A small image classifier, trained from scratch.
Model: 2.53M parameters, arch convnext_v2, norm layernorm, patch size [2, 2].
Data: trained on photos of arthropod specimens (BIOSCAN-5M), 195000 training examples.
Rows from block 8, named by matrix and row number. Rows with one number belong to one neuron. Each number is 500 + 40 x the weight over its row's rms, rounded and kept within 0 to 999. All counts start at 0. Numbers have three digits each. After the name is the row's rms in percent of the matrix's.
# gate: MLP gate (model.blocks.8.mlp.gate.weight, 256x96), inputs 0-95
# fc1: MLP up (model.blocks.8.mlp.fc1.weight, 256x96), inputs 0-95
# fc2: MLP down (model.blocks.8.mlp.fc2.weight, 96x256, transposed), outputs 0-95
gate.189 126:523440477480462527617495493471469484491488524490429442615506536514446524486448562492474514491465507486525540482516436521529538524529487423491471449501492530544508491543463500508552507471518538499544477456471513483462540511534491477416581482476527464429513544473523461463438521632523519523
fc1.189 142:499562470480580490450502512489517477474495470524539543412509511523545571534560465531575468510462499564424480460514518432533477437464478486522519565492551532500467527463502468510499595513499482551501530532492478503523428542458494539561449499501466509544480440544486470479470439370517515494
fc2.189 118:503562503481523464474433389477568502479467511493538492526527477505516452413510553456572550544561495506538546533563456458437533528529551476483449499528487560485485477511548510460438477472507541454447400520489472532514483513459540549503465505489524539519467550494496523442560469448569524454
gate.191 103:523487509434585465564516515478556495522450457527565540436442424492457550515557523516478488487515483438506514459494464458466434449487508550507499557528454488443496543489513488464457506538534507578478519536530455593512505504496563409461483489488494482425518537481557486461477524470545582544
fc1.191 116:480514461592459568437533455502534483516526565493407461528584531495501455511511500467518474476554561520450525536447485517506548542546513432476490477515554520525485453490491491524526466433481464398478530466492542436500509490509457565543491519503512521551512446448462553453543477571468425506
fc2.191 101:470491440512500543475527562511480607503525533520483488511520479551572500504483511535506521491486575478521521476483518520522608453521468525424482478486446498526435523513525572482572519448493493433551526446494443619504463500440529505520483499440492495496446426499456464512470500552440472440
gate.192 046:512529552450560490466467568511576513476507499511514472504512515429494515545463429493503531548490477530527463451494521445447528534503520503460448484458526547463540469500473458581406492598532504479534490467528443521485504528554523468524608545501482517530508511469373488504510424449477484511
fc1.192 042:452533446435453548495510489515513549559519446502518419520460517498490471563453504537553450496452521493449487457515524464512464551476446504456463510504462469539521555480519538415525471538551540536508472493573436586496445502559504418494479451476501565555493487474513495477494515478518602574
fc2.192 051:430435558501463462499473462486487461585463489475531488493520467474474489467496438512477564585441475449408505532484456514534538568523521483484562507464531499465563536503489500472503514540478533593473517558491531447487538564575438510536499479476565434556562458453513453500474546494495495526
gate.193 133:531494543524500504454520498482446479502425542453542521536519438541468553514508529549447488529508530527448517534538500524495529518552421526455455492462531495473545463469491466459530541570470462482569449556611531494502539491453542491440428531440537452481446565492463434429497528557474513528
fc1.193 120:496541444469484474531480418536538539493535491539494486528434552437525485490499489430472501517496483474511503461440503450540481508466548491488593510562438513501477518548530573550484523444497518475454524475387482473538470556582482545594543451522491560521500431493556493527450499470541493463
fc2.193 135:482471481553436527446473494513556543499491501472418455449521530586464479534541543534473461455550530512468477491536483552556592443534457519533489451534540509471379448492479491510467497545510459464462529518512483477422511529484534525531563568571472515467455516470487486513554450506569494488
gate.194 159:506475542514455558561558475464496490509460447490571511491493406511469467542552505493526501490494462502540527502448535466475425442548446523493471475510559539497555483429496537518414510460526483489514498507550562442465509468420592497436497509526508475557548541531540458551475494592528462474
fc1.194 127:534534573574433524455470523544479513500499463503451532466591498483527517491530449489491436583486570489461497514487498443509553506476588551454573496513465465522407529511460478464566523528447435520435516557484437525493516514504472479533547506462515483449516529525505537448483563521477433489
fc2.194 144:435501465486465495408498467482569579533458508529457494473534452515450553411461550514522480500510456466417454468526499494514499511490462538484517459448500493473530501594555485464497591520435503521510446519472490521501519563464511513508520598494535585506510507469556484475592497539472476531
gate.195 054:506500488541498505549560463465478498519506571527490470493555514515496539519458402462428498494471497479436447556492466473473473520465438486508524610548508498500487581531431516530442458482555539437470492531564497472494523474526599512484537540502452474511534420431530527519471576491453529509
fc1.195 073:516440489461529497481424504512522440488497477482489495533386494479515415504515562488608457495493506495513537449543491551521583458499575520443488486461466566539537453520492453532483496541454525564509525467439502476559443509496524488522477428472528575525482573564540486498471492485529469546
fc2.195 059:504495487502457537563502484511570465570448475529480504510532512522479520483588469516477508479500571418454483542508521562510536463496581491468487451525539491530424517517415556434499527509505563473548498516459488517480479468471503475575455508592535513472429456531511418450523527417465491463
gate.196 048:581489424540557538491488532493485555417394510519530485458474549532504497474461504597482520478440538454444491534459466539492506453547480517527529453551479531520500459464588548503509457471490470509483538545457505584465507493514426527521498457468457496439533556482552492532473465550529552480
fc1.196 047:466463436500455420449507474549530524501531488530520436556435417512523525552432544458533499503530466566503610481509584499520522569503469497563450553477511504433530505528428470486463501513427491483487494504549527494476545478561545474514501466494528472454529556560442465497508494487524509437
fc2.196 057:530521473518424492489567500481499497539533464541503470496517555489456487515478540589435479505522534506480555542560477538530468478531425438551475536438459472542481426526400545509517514546499530443487513493498422546506484577467534465527443461454483465533493511513487581552561422505496466472
gate.197 075:595529445516520530447464523571411538500574472537539492522499496470469516616535525521452498515493539438474504443479543499491474465497484500495468512511499463577520465439445524520473471557515482513518495514458448545481495466503555453497556486538527570552481498512483501463515522522523379415
fc1.197 070:394470539457498484529515464447567477514445517458485504519533467538566498425477497461549512459498529570533474547496427524498528545465526509501545494484496522432485506565576479460527525447474468482509521512530538442497478542463471562534444532481470426436519482474520502511460485511539638495
fc2.197 093:504449497449542564540519484482484428501586588472555448509391528498480474417531481491409455444568490526480466548475523476481583474509502482544572480452485512524473510460550510430531506515486493497504540468483495468554479498555503495533555508470562469529498508508470448494527510582499528449
gate.198 088:538533514501479558448534473515475470500489531519465520487448504466513526495467492491451632487497547539438531577499558484464500537511436559537531518491436451462465564538505447400535511513558468485499482413479456494504499520508477435455466476504527477524491517523562477463534542517498461618
fc1.198 090:460461464482516496454490540547527497524547530527526502547574538521484513505478493483481424534548500478488502449459429485497585505454529385483528493562574495569507417457511546470456494473416457516487499477492524538531498451519500569580542515502439498495468424462534520592492521499472519480
fc2.198 075:511534490528498437453523454596550493497573454498537509491453443460544540501493545536529494505485461500536550512493467531544456527523487533523602569406481443479467517464558480543487516495488550499468463476518480449449470493538409494528523558493447509456577473440505505444548476512452466557
gate.199 117:512470466553525448509553489524546469511451512544591553521556501478592474513536498518518550584497501536456451414482459488509408484511480524515492521440507492489541541490443495482537516534475444495481600521425498454562473462524476531452515484428490490513553416438466531527496513483514518455
fc1.199 122:494480442548507467509489545428551563579503465540536517482512508481540418513577438484512554538482535583467456489543503455557407482496530450449548548493454544521528521547392502495454520516532572510506477493497478461540468478515518468460458497516558484514512474428439452450487529498479504517
fc2.199 091:576437385495477525548483564487505486469484501476537516476519523514509543547462533471525490539513504515517535544540521484428438505448587479565524450483504437450512426443510475503510440558478540519593490549402528542564451491469551479490493462544493469444479503488531537501501504464481543475
gate.200 074:553465423507473511527509521470548446488484464500518506418488522496564588490530503450552504498465473495469553599489478472497441417542549486417489550524522452510539538497570521482540538510527513534490486460526449485497505507559592466507464509489487472532468453481420436504532524567500487416
fc1.200 079:494467528511485481502494467498465566527512511486494478476515452436529446534506508493467566548485471492526527481519479562448502537504485559558509410520450471522443506545553492459491509517517519380575491558488465465490485509449428519486542418473492473450574501523609576518511430553511529481
fc2.200 093:544448493505548519525505434438532504494468476486510490429450527555594537516540521505510516508555421533439479555453556569539451577500517496468544499500438435472484411460447488551489526517506474496506516474507424500501516507500514461483501586472486482465555474581576500464488519526438521465
gate.201 078:573433491499485580553479513470410519479496556539553493455484535521498457546503514491417491575485463570513487452490448443540527488541523499507517511429502449532548502454514569482501423473557481474500492526522479501454514553526566491553512556508459549454433540470496459512529473407533519534
fc1.201 077:566477460451476544594469506492427524488512604589512485441460531481495505488516506536479537523507477498507447482442460530522479531549562531554529514460523472571520468404457513563460457570484462507516478461512499426474536563524526469477509501518425546451471554504494492466520505435484539515
fc2.201 087:524512483460479488547447531487471570508509574567479475496496478496534500549561517468486514487499566455507472547486471501437515536460566451509571579541484466487541490525534456452478470514526467517489476412529481440486454503392570534473567568471539548446471496498463484503504521437434471566
gate.202 142:491519408471534547473557537503475536484497485489417618541491482430465519529490507518510439470459408523543503461526458521499499454475548521533569490458508406511526487520507478479473476541575546500550409519472500455502505500547497511551612496440485480477565536467501478527504515490522489510
fc1.202 107:538460592447489543500459504476536525492526493504542434442549530528568443519492407450532576494505557494489584452440500491507528515493461449487480418489569499444522526485507481473546555444455502501553523494492497502537418486512585489459498543511545438472431501479509530457555499478501500539
fc2.202 129:397446539456481467611462525521507492528452520573502552491466496509514559511501479465527429487479501526504477524538558511472469512516462528540485515512518493543507507421522514499487480528404511530373568500452574534473530493478509516533469515499581494461552532525392491515487489499493467462
gate.203 063:522445449511496468550503482546546469527544513528531517484542442498519474507526495502567558532434463489625489490584505505515491569506489518468533557556435509461492421389515455471528478464490467490468474508448448467498510554523500508526444511446516556521475462446586473499433525537483500525
fc1.203 079:506486466531588540546512516479512541544507452510464523529464460491504610477512503510445500487584470584417578444486509503412474473469455530508462514495508494477473512597487489537537537496502466529495516503557556539528499443447574482451502499491472505444514446536436497470500442416511479509
fc2.203 084:572588469460477430424476516465598464525465489516457494485491496517530516464549568430494544496474497509545518541467509528417504511487520504493500472508546474533463485490473446465482498471459607506496448385507582486540527473469493514453506515484517540538563495492528449521547497479471587530
gate.205 021:540512527563569444398536491523561446558476494378540486418545496445560454525458472507495534490473481469492523457474452520526486503511484484479516542473523462517517477546524471470535498487453470551462520630530512483476508472502573468526532469494488469479522544540517537547488432429526508485
fc1.205 044:588453430488527538559449454416451479485423509466534460541453513518555505507500575485543486542561525448503567445532458509503476494571515506443492551485442530498500500546532520512492447497482549503489452451490487459514526480473459471484481522586462562466537542560509426454571530488536500519
fc2.205 070:374501452466520520532530502466496536453434459557511440485516509491500504487527539494481488530505470441482518481491564534481487529480448575498531492485554492491546521511586422451511506541513496500531531522518442512491536483471535567402421507496524607429496497546426463545510543473521477538
gate.206 038:509467488521460518539472409557464514518458527580445448508502455446422460516490512558471590449499495595496440517519483478494418548462471528491555504494512513524573509535427454493475542556522446513518494548558478490502484541589547494458546491456466528521506458470431511479511480507470538512
fc1.206 047:538513569482557523564452516541447484530558515556541418431476469474484504458495473515487522442477424602448468460493412534467466496508481522530494555438473511504491479462481509559550543481518502507576506555503462556535484489516477429492569489526550553528427536503491470537450506491506449466
fc2.206 047:476593445564524503502520537522488445497537521534482492546523542474522471495479445499472568454490407490527453485510449467543411431494519509532554523524535527441482551519440500570478515509561537497489529526506442446469564480506488506446548513463482541434559543420512515504425472444520490546
gate.207 026:530552419474486511500525475486515457483504512477487448475474480551554513467491532485554483470570482512496450460476566454426478460572430581498569566510492477526516528461534496500521486439438483526494474472495527518562505490544507592427476545440524400525486505521457425557486539556492471502
fc1.207 034:452517459536472532437504495489489527491545499478556541532461487489496386506442429473502455542517490537483422446526523436526544521530481530541486512496547459515547466514412490474408473500543432475521416490491504472496527531513507570545545473531583530525505561468474490484447524571465562488
fc2.207 050:530426397486514585465485447503497572523527415519495532443495505584544530390448505421471487474520501438559552470497487464524561524495475512528504526455446610404514503505463495526540518518484496552474461467556488525504489514499485489527496539527459506524556484495483535524504496514522474510
gate.208 043:508431487469500507462537494477520507502507579472486490460448471519662499549482421501476512424497524492516486436514503485515451499570489500484479530557495483512515518491440529570550485478488497487497438529487534480508484602462421523426520525423493548491449508527502491569470570531458495501
fc1.208 040:563547490531505453585510468467527598540546486494508494527526420462445518504476521478411522495498507508423538481546475586463471514512452475428467480520513496523437444472494514508520474444461461584450565513495467524510562535531473455502545530563532491437561494469469466500572475500532507526
fc2.208 060:506478455451466451478520455464462517559430455543525485503546566455486433481538537483500536445488467435489510557497455488548508482507445481508510490499573468444497548495501445486524530602540472519499463495495615453530460517446538484523457477583495512506482514575468533498567559497584506494
gate.210 129:484484483448511514461550487560597572491533456427491427467484540538503479577504558505521475503521465488479544505435460500517469543499488587448471474534501428527479506453496455520522441594520503514530448507501547533482462387487512518519489456533461534516516436505552524477458484517591480508
fc1.210 117:469496456478560560445476440523594514534491411436469456445480546553522469551568487409567473513556485549511580523424440500473540514510524516483484504466471476518507538427520513451518469578516410509539533472449515525478482530529521481528532472506518521481515444500529468510517500505554464475
fc2.210 099:502471479404478533524497463477539412485531469530457498481444532441491481457459444558505464546476446586504444547492548536448521526538447436502516514548546486452533514498490478547492547446562500491548509519503487532465489499532548555495467436551450489511568597471450530557529513449480548513
gate.211 036:530484490444523502517507488495495388461532533450509421485479572554447471420551477564478636486469490593510484480524487480481455505446518496574497587455518464486493500488462486481525507496502573539515456525535508477552495496566469561484467529449494499479463463510492484527487552505560480460
fc1.211 054:460583465569480463453470499465522528477520467498558493486472486535518448547503523499562450588566501490489497477465570489506477473549523562410503485557455491525545516595559521509467508471530514430491511482523475485489456528454487507510523410449436489560516563500512536421469521477423484528
fc2.211 044:446535517510576559512410464471464522416505532460515576521485462557545451473494506517432454549514517492526553431547571505523496486510462508499491504531472509515512452499502491514492556435442494449433500553490470504517503537544544533514490509485412513592446520555484577478481474438452549525
gate.213 015:544482493470444530550555538522485475495516441480601467499585500488529525495519522571552483501498538465499488466495430478458412535485514470515548475492527441492514539458471507479512452484519496537578465432472519478493515528489440567479541494577521448559542500489538471468488400551441475414
fc1.213 032:554478481490569494520517471537489493510475481529503493522488447507487500508508498531575545521547494422560545469534513514474510459503481398441534519563433478394437531527498552568490493502484494551598580522493427491488459535467444475466481463557487500441504432494519470481562512510543433510
fc2.213 042:467524625452506477481471495534521519433447470458481535526493521476523482439555438526511488509521463536524476546532543563463501566499469470438525518548516451487544611456544498478423512527548473451541521525499508471552477490550445522448461383496551554505493521483493469482461522482545496509
gate.214 029:524586501439549493474456470514518432429508508543531486489457526482483548542500465530451524571454379499499416432498550518537521497501518446428453485463529492455505499509439504522508515570514497465508488470520499572441514505462577523537477457495483482573490577519528550535563476483532483535
fc1.214 035:546474545478459446561541531458523486545521485444472536518519453543522483506523509489488498470536530428590484539489486545525532527464544490521530542513465466556537473504553516532533466492435410511531518553492487513516548462452496505508407514471440389483618455485473494489558481449514436495
fc2.214 054:499503509467530456539506479470473583469443495490501500483467492512491489546561539554495542448483508499390513506473503543543502488478540452470512474565556501511486473580490477457470511495527420449508482559447483485562494535503534520524558506391543527515549486590515502477563481544438530391
gate.215 021:535531570491577526557483479466519496476520470503414491514564531478604455558525404515520606523498574442449462520540486487444547484486408499475555466526482470520516509483531465521493515522508530416487470547495487512460489461506437457508480485518425431508508449518516509512495486527553517517
fc1.215 031:545504466469447452490515498581520491508485504381495479511495464507498550481492561433514502507535526471514568434423535544505448489467555582515454578471493502449464491518506543463529506504505487562545455468524495473486467565488543548506437504491554507542441607541491495479468459426489515544
fc2.215 026:544521432466546472501463400421484529477449473525493463502504595604522462554515558462464482510512474426538452461443493566448487515505538490527496513494440501493493512504550564447498449409534471476489494509571530488486510516537524547534493552497533499509485473539447568479575520460524512503
gate.216 085:500467457397515512560566490504444441430432488490507523515431518459486486443458506538515502500502518493505564412541486531517451538519517471545483568500505548433426505510514518538497531587500438497533557535542517531464480484461507494452561502490441496495555454464431606521523509515524514494
fc1.216 100:502533495533499492485482499558451555491511543469502475558443520446532531523482509548583489458454552443491503402600426470521474534480503504580510506459446493384468535534513544575470508491482488477473484429497523467481480503479488478434510532553471428510525533511460487503581493489538534555
fc2.216 096:506512530556496547479602565523430467474401500493514498520463458523461523481506568468478490500475506485522481505518532577440495518488523519431540536392499450525483519499554563493547495477564489530512485504509546550546486492485455515482520536499488415475504528435499476453451451390505536566
gate.217 068:566527550505571433483490494516497537522510524543510493509501505442502543545451438439543510452608603464451574498463502416497480520587496571472508528512498472446562520516521466500523529442492446492495524529553466498497480472487456520510529545521478481391449511489421491490499455488502494515
fc1.217 067:526478575525553513482509544485536515501479504533492474502446521455447519554546459535522528435477549499423564560511552480514533491580482591445467463549458450478529515491463488522565480433467483490497540490480491544529485441511500492523480535555498442421445436496451528497549492385488540537
fc2.217 071:490598431473551528516526501455476453506488578492489517456568522479490561474489523444487487505496515537494477516437471474532521494521532559537471528466521510507545470449486409535542453478505542576550480560461474542522446526468493509510446523501466486520491536538512411538492459347482533519
gate.218 109:496496505496462523506537554533498443558478527545560495528597501485506548535508497507534516502460516499478494357487458461430509468463503496498558475521498464582520515443536449512465570513543444588487535517522494477464485471555506476492412415506449492578436526460481516543500502472458493485
fc1.218 115:472503518527469459522536501498604517543501470521549520563451550481392464501527518501504429478577516506462426548580489498518436522570496522456522450468459516520462526482543486541418477512521411441499497581459456477494493499552498447497480490497448503574475551496549470485516490526481535535
fc2.218 097:639491481473557495485507478496510507477504542483525434519540457519463511470482425438465524532436574506526450519587547532493495515514498487505476434524493539536508484565495441495428494494581508426493539471473554565471511510560543558510489498489469505453454474528523445452501456513528415521
gate.219 141:487450553431537571505440487519541539534574519481536485503501457503515425517501538580486508499570520486511407562509447490506459518576529474521516449535481457507483494482490496504526531502495452485484501458477543491515496573527473538413490488418463525518475540505545515482494551358490436481
fc1.219 132:530564466525502454470534510454481487514438502500487488470484549521489563522489457425531514504478487510488603450543566476510526520458515517428488561401490549492526526492511443512473481517536550517459459493477458505490529439469518473555487491609536521482523442485448469488493436633526542517
fc2.219 106:498529558467484504551575450473484477498482488433477472557531505586482477488566535487432438599533433544523510498548442513506606517458513545451533492436514541490502488528550490538474522506483571456494457498473464499468513527472459451465442440537572467527474545458456558513494500479453502477
gate.220 159:499454489498501548535458378460536521537505541507432472504534455507545529496557498464491514504522523491486548527519421560553507584492517523532488471509489465566515494469484487441444562480426492561430538540478498453514432457526513570453440477406452578489498552498505508495520556503502503470
fc1.220 155:504494432490491522486532519550515608533486497516480546517477473525503474458488438559566540497514456468470534508517437550558472412494495536489410470493489474574518454441464561482508433489552573531472436471456485477452479594459554486542549468501556490493491459579492504499482510504463515525
fc2.220 133:569450471503506515432498525474534526557481512424507540458466521589560504520518548442447488531498484474491475524548408449535500532459498478511543503432435504497545493529501542565585591510472478499448515515512552503483511465521580501455483550472428478513548437465501531503476448431464476515
gate.221 062:516463404484449567466511533494521514459536485496500554516528454473553543518548468455508398559501468477522471515488558452499537415495523525444527505480546441557523537459493446488538499497457544538477520519530472446539480531579483498516498515526491462578503534432473533444484533526401559554
fc1.221 039:586490548511566452505479419513514507513531554521476513469524484546474423563512545502437520482512511514519522500496463448547478574457445458477423555541531549443423476524530570507552504449502530515535471479467509494521524526404478497469443484488550513518536490511515453484558547470486391512
fc2.221 080:403555506545508534524522493494443430485504466487482473488452461528458595444475458564524561418567512535523604500521392501532519503482463512535495469544544483492544475499515464478452468510512459485506499457516475521551462531476473578539570454485567524501488466536441517456483480518518513542
gate.222 105:594537461486508466556519485555489496496536512551464523462457463509490503438484541565518499497557484484494484424490464498551480483498500485459443478466547490498527485561507517539411526506482522459534455500513492496510474525482466527481482526478339512492505529526447537513644466577451507507
fc1.222 104:524568490473442483570558515495546467450530521512488548501447442532465457505474462548508510485554510545542492451526430453534533477466469541488492504539549479459506465494422494475442511526502524439539507495543516531546498481549474509482520527488317482481502514481482572504499482567487490584
fc2.222 143:555516518466572520598537576534432549456474414467416505532601470490533546478423523485505494490500454452489488418501459503497537433579458507533516465487483529430519550481487467528476446476490473469506436488547543538527519460525489494527475554516489485490516464485514517564492503506527566472
gate.223 147:503530474580477542547542481500541523430401500528466503490519499506521496536457536462546472472502437468477425465519521527532486573469531540500425422515489479449475532603539526508538523485515528518498506508505561499498494480429526399599523490503461489517486432507525447456477543552441536509
fc1.223 168:496553501550505486525543428468481550500357528493483464542503521528546490498514563431531473477494492484456452490499543470525473583459495533442463462529449457506543594540539512523533458455487459527498505458564531470537492479483534441571520482485486510517511428558525462541444580536465504499
fc2.223 144:503495442463532469539509472515538460480522508486513499461544564471479380540491509460508479426455533552503505587546510513521434469499453525451475446491566556480569476533580472527571527463533523504497489561525503488409430521431494497477568509497454477470493494549562470537507472479555515468
gate.225 055:578510445538464497484502512525560457490565493530532498507552515468504546422441493467464510444484545547507529509498551490457455517612509538450501528499504532532511468459500565488455527544536483519455518524449481506481471398472598489519488536502465571459522451396486434504507543525454482533
fc1.225 059:407493525466449492484468453514398516519490533455514545500472486498494410589520488531545523572495546417469493485465456514514559446449461447507506438459514514506497572546502492533480503467476546486513474515511482489497528559505498481476518471456579448570496626543532534459536515492504515471
fc2.225 065:476549590517491534514511531565463516476436491496543502485523484515486416427447549484465474483594447470492481548609450441540553484526488506502507554479503466498517476518446483527488439534511541510539478480479553490489520469501474474535563556511491560490455456527475426548556421441471541465
gate.226 072:499547489484563444510520499419451532551521551457547484489463466539442532550437551482522519506443443547484546516519418475434503502502544475545517475568565497465495429490512464600476502485544541524467548551492481574497505502523503446409507517460469511585490440482459467503461539494500508490
fc1.226 091:509491498516480550472587559560540546453482470512494543506551484458534469507511486527496507487518457500531444496514498538548575495494465486494431440492487417440496509501552479542439539474503518488490455532430554561588471485530508517462532606483552490430424442500496407532448503502470528501
fc2.226 081:514493489428507448476498419485534529578509440572483534507481452433532459401524493559464532526493502525545481497490472492535505436528494488576495460473521484500548559456502456563564504495550514509488484553495533439487440512513425513493560494490518490548443515462528498528465615470567485459
gate.227 062:514531497473547513516474518521545499552542556532507542435409479509503474552465439486515517541531446504466464510499515537511555460477503540464470486529536447526496433408458548466429559578500470410487435481488571568466521536521470516513473530547470524576501518468430535509458487524486505418
fc1.227 074:496418537489520573550460560511503474544488569461481595505501512526524471514434492450513549509573454444457424477510508499443513538528470534530449450489531478509535485468496490437388451550515455512502431554462546560517502479490507546556502522560531469533480515514433475491469529490534547464
fc2.227 073:503514489522530438469495462476543501520504439496487471524501447473474538463493514473437513530486499454586554483427536462571448531476564495463502586509519512419526544470460499483424511594528497494474510483507454520481479476485520474528520556434513454584513556551554550517471530501399569485
gate.228 078:504517472519509390516538468505465555459512540467469499474502473406550584528517533528544489466456477546559514548526468508575445483512508480479485496546495488609537458506448512573486476515525494455424473455565503470471530549576469543478534509459485501474534487479405506434530492528504503452
fc1.228 091:525453549459530542450506467545495457491463480493544450554511520529445422521464439469495532554478558499497483520525521468453558531500520477566510498487525505394471538460576502451493520477410576528508494548511453452629480482470502522526456550489506515544478532539521455567482511490435505493
fc2.228 097:471438513538491538491516483512474460522412479487426601518474477504586460436521499538485464492550537503502548516604491539506529433525507473529536501479520510497521500457552561440513467468420504484468557529567547462462473454461462523513520482540438505530523456477545467493443576514509430546
gate.229 090:514543416528545539477480480505437498512558526461506522448545481430560456454503480473486524498522507496530560509505469594445473448516446503435433490509446470487521486517609468488574409472587482477455529532493480519567481497519487445538473513491456560516488554543479551451524532519476522513
fc1.229 094:478577445507502504471538509522443504496582527454536556446512526431530464455471509472477481510523535542516588495592516592449483484485484538497465485500473437480464510474597411495522473453521492480444495500523460501522530504522490444558474559485445509571469575534472539460511494539444498459
fc2.229 083:554537539468469443462462469580472506511591498527502498492484521602508557535481458481425487491463492561486596444546521425570482470510491511586504549489447529534502517429479481494502519511460438511454459545465548472503488484501487474494569492482534505505435479545560473549434501455477474502
gate.230 035:514528484466504520510506481533562473432502517538461461475489515532424598415550432507528464497517485518520508575506500505471485498462554487468490461468486513549526484500498488589509506479498462572497512477620519402502542539497526539471500461448358536521549489536452519489476479489470515490
fc1.230 028:439522429563478546472405520469522520548490510462503537568482544446481542521481499539421457513445511486450497464474498551485519459572561533526473456453499493516441480513467481418444459544555501508446475514480584542534522494452532466485571458487593500545504529545487516502541484475443534495
fc2.230 040:535477544467524467506528512518497526494492461504466454531528574561489495537502522418497473530487488501526482485519547399458529448519487474602421537508438518561504510565468532514534504463588439479528466553549437470471528437523540450511489565485473535500492479459472510519474497515445405580
gate.231 099:531493466506501537476439486447525413486472476478559485430500566553453467479526588472485537509514569544525478514481450505612487443534479534533567555494451522472532483557474511530589510587446486446527446462464479436495529439474500527515476504520531453539488524480499491526491489417509495500
fc1.231 115:502508448488448550521491426481507494485564514536500472499532486589501471485542527585536492496460600466530480446491532534490500523499506453431483525487592473447471510513454514526533510552484521445434486524504437565494504448486471532567449477542445534517422452494503431459455560500544536563
fc2.231 095:553511535506511480419495585521492494487434444514552546513411475540514532519459463508495488501503499473457497485387487505488513563521502530429530482510517491502481513540428466518531486476466444495418536486471482541563550575582537550565516446514460468473492491539468513513558406539475525530
gate.232 055:559465505460506496447487519491508481437519471433548560524487538527440531441454562491570508494457491484472516526513470417480564541412539483519442470482457532592579493509505538487514488541471529534469474484475496461504484508519489530514458459403399554494500574530536520524442536542530530491
fc1.232 059:501488512476493518464517551496561424443518507468609567504471511514491464469435519435559456541499462395469451498477478481455535485450502472472476488518482516588562471557533514459501517576463485496578427482485476485500521532535480533551480479447438507496496566534563530523477569483529536501
fc2.232 066:555511442544458594526513468517520542543440486520506589525523486464550406475426508461542468476469554555468470479481458524458460531450542529594483511488467477489538533475558493485460525539530530546487500530400522470556439502532549489448439529468469477506467454462549485483486510471533538487
gate.233 113:493437520426532485464577482490481494484475497472596511551522487495471462546518511492482462487488489521492565526490421553475549487519545508451528510505422459474580493484548501533609447500496467528480535533579483522487499500507428492530550470527478466416537505504395485538431501575469487506
fc1.233 117:505508534522539510523485420498542464448493439584538478531571472460494471517404497444480463463513526530492578453541548491474481534519464493478503473556475503546483487496541466549404578522512561505499531500593460486504489403560507490506448513590500444520502458502518470545501471452505499464
fc2.233 098:538473552475569443492467462499586546481540521511460497438425584521521478473544469502452544395564543479564547428458501495500504554443431478468443496495500463510480480484479498499494515460489484515475498496518533510508591491503522495562546575562538452514509470542472517495530523512455447427
gate.234 143:517477582485479479484440513497387566503499566500512524537487510466453551531548460509479494490487527545535499478436516546499514509455502584458500559447556487487528528504496516516468561476423562416416458491571476509540549486468465444462480449510524545429547479497501479479522496575459524529
fc1.234 147:519569515511490460432559514512519458456478493501598490460569487487518452461468511562562550511502464432465460499474510477478462508493480482456501487478515537495528480483486475533481471533555451458538445461600476506535477585533450568530481522494558513477554511571493470489598449446435443483
fc2.234 126:550538540492488510491493475531513485472479508461485520583484472492467465555500463440487571422428479529524552489492489438467572459514410480486503520526567459520530494529506549428430498493482468441483488457537486536436542533543593475544549465483544565500454476566523509459566456465527506548
gate.236 033:580525461514627523521513445461524466504542410426391501566494537527492464500446540504428528461511490497492544506519526525497485497545522490548511402483435485546488510489587512503508525479485546580477479538519556479517513456520483533472448487499491494486516441497447473482535531449544457495
fc1.236 036:479470492463438491540508505554451523541471563519578502446463507460498520496560464503560476508488535539515465531513476503487474522445490501389521532554644514505496552519422541484480400505492498410478497508451487576518494498481506499555554550485509542506482524488543471471450444523460469494
fc2.236 038:534530522507479485468556522551470498533510480512491452534528546488469528488428443495454534606462496486498506450479552593455515519436489452548429475568495519497461526526474426513594463457428499505548486510498474490438531545492447514532540557440489504569475511544569539473470504491425476494
gate.238 027:526411488446630474539453439491461585525479523503478506471497578563475490504429527556549542523418455479450474538490464475561475481502418534499457479484518496481480533473516509536552541533489540521478455541480485567445528487497505561503506557470499525522483463577485501493509432499459477488
fc1.238 043:531487483459502533523524501514471488484566513533464463469463438456587483518472534475563445521532522522559528534491570517512468570507505524423500520542485558549493588536505474522456463501466567481472490553523411450504444554478512438497434501523390547464505498571463456470442503482520500520
fc2.238 065:493513520441507508517477514491494516516426537439435451472496475501514516461484503468523464542490536548468514543502559501455449557471554520572530442507499506577527476414503523423474518399501515481513514540462526533478525505465522579480518471604488496478424468520559534521483596494563456451
gate.239 103:504535502528515557523538526480522465531505483558531538421505481468596554470481482566494557508544475442512488499506534420498389492433534551512515525486467511498519463508474512425489451542496511532480550551492491424522479505493494469434489493559498457485544533439603405486513497499514439450
fc1.239 091:528405483443471446509521474531485549531457457486501466574503545528444426543464584395488499451479520576476490491505502523538591485499460472491515535460469508531463548532534513552488537464492534452493467467478450557476562528507523540539476498438507508479448431567477535488502529504523572540
fc2.239 103:500507451516488507532557501526530538492479535475555429521496547478521540508474435490477453462386536498516476492579479499521529542513516443415557558499524516438500558465538552493545507519490455461475465449514518543514547542513494557415519554534538461421438451467525507424480562488450474517
gate.240 120:512483533419476614531483583513540580561519513504464474540566521499525508508440465494539574476501505458532574485492508471495405490417524520451498454441507521485517527438497503581489502464527441456519439495523535515484479459448522480449539517471464542488426526439514484497520505553480533509
fc1.240 108:499496432550508445475541442468409398475475499500513528492456504520504551513534534498458474494541457558499451513505500497475629477618445504544497550524487468458517437530504513442497472540474555535501579548481484508464564492508451520542474481486506483539547506547503509462500532432499442521
fc2.240 110:475462475480482537476453523493482423467476551470501521495547428485534498542529516480537522464526458550531506507504559566588525509531539461578480485526457548440508495479561513530442461432476532469511534492541542450427566567569526536506427473421481499534458460549481544484501453420478476505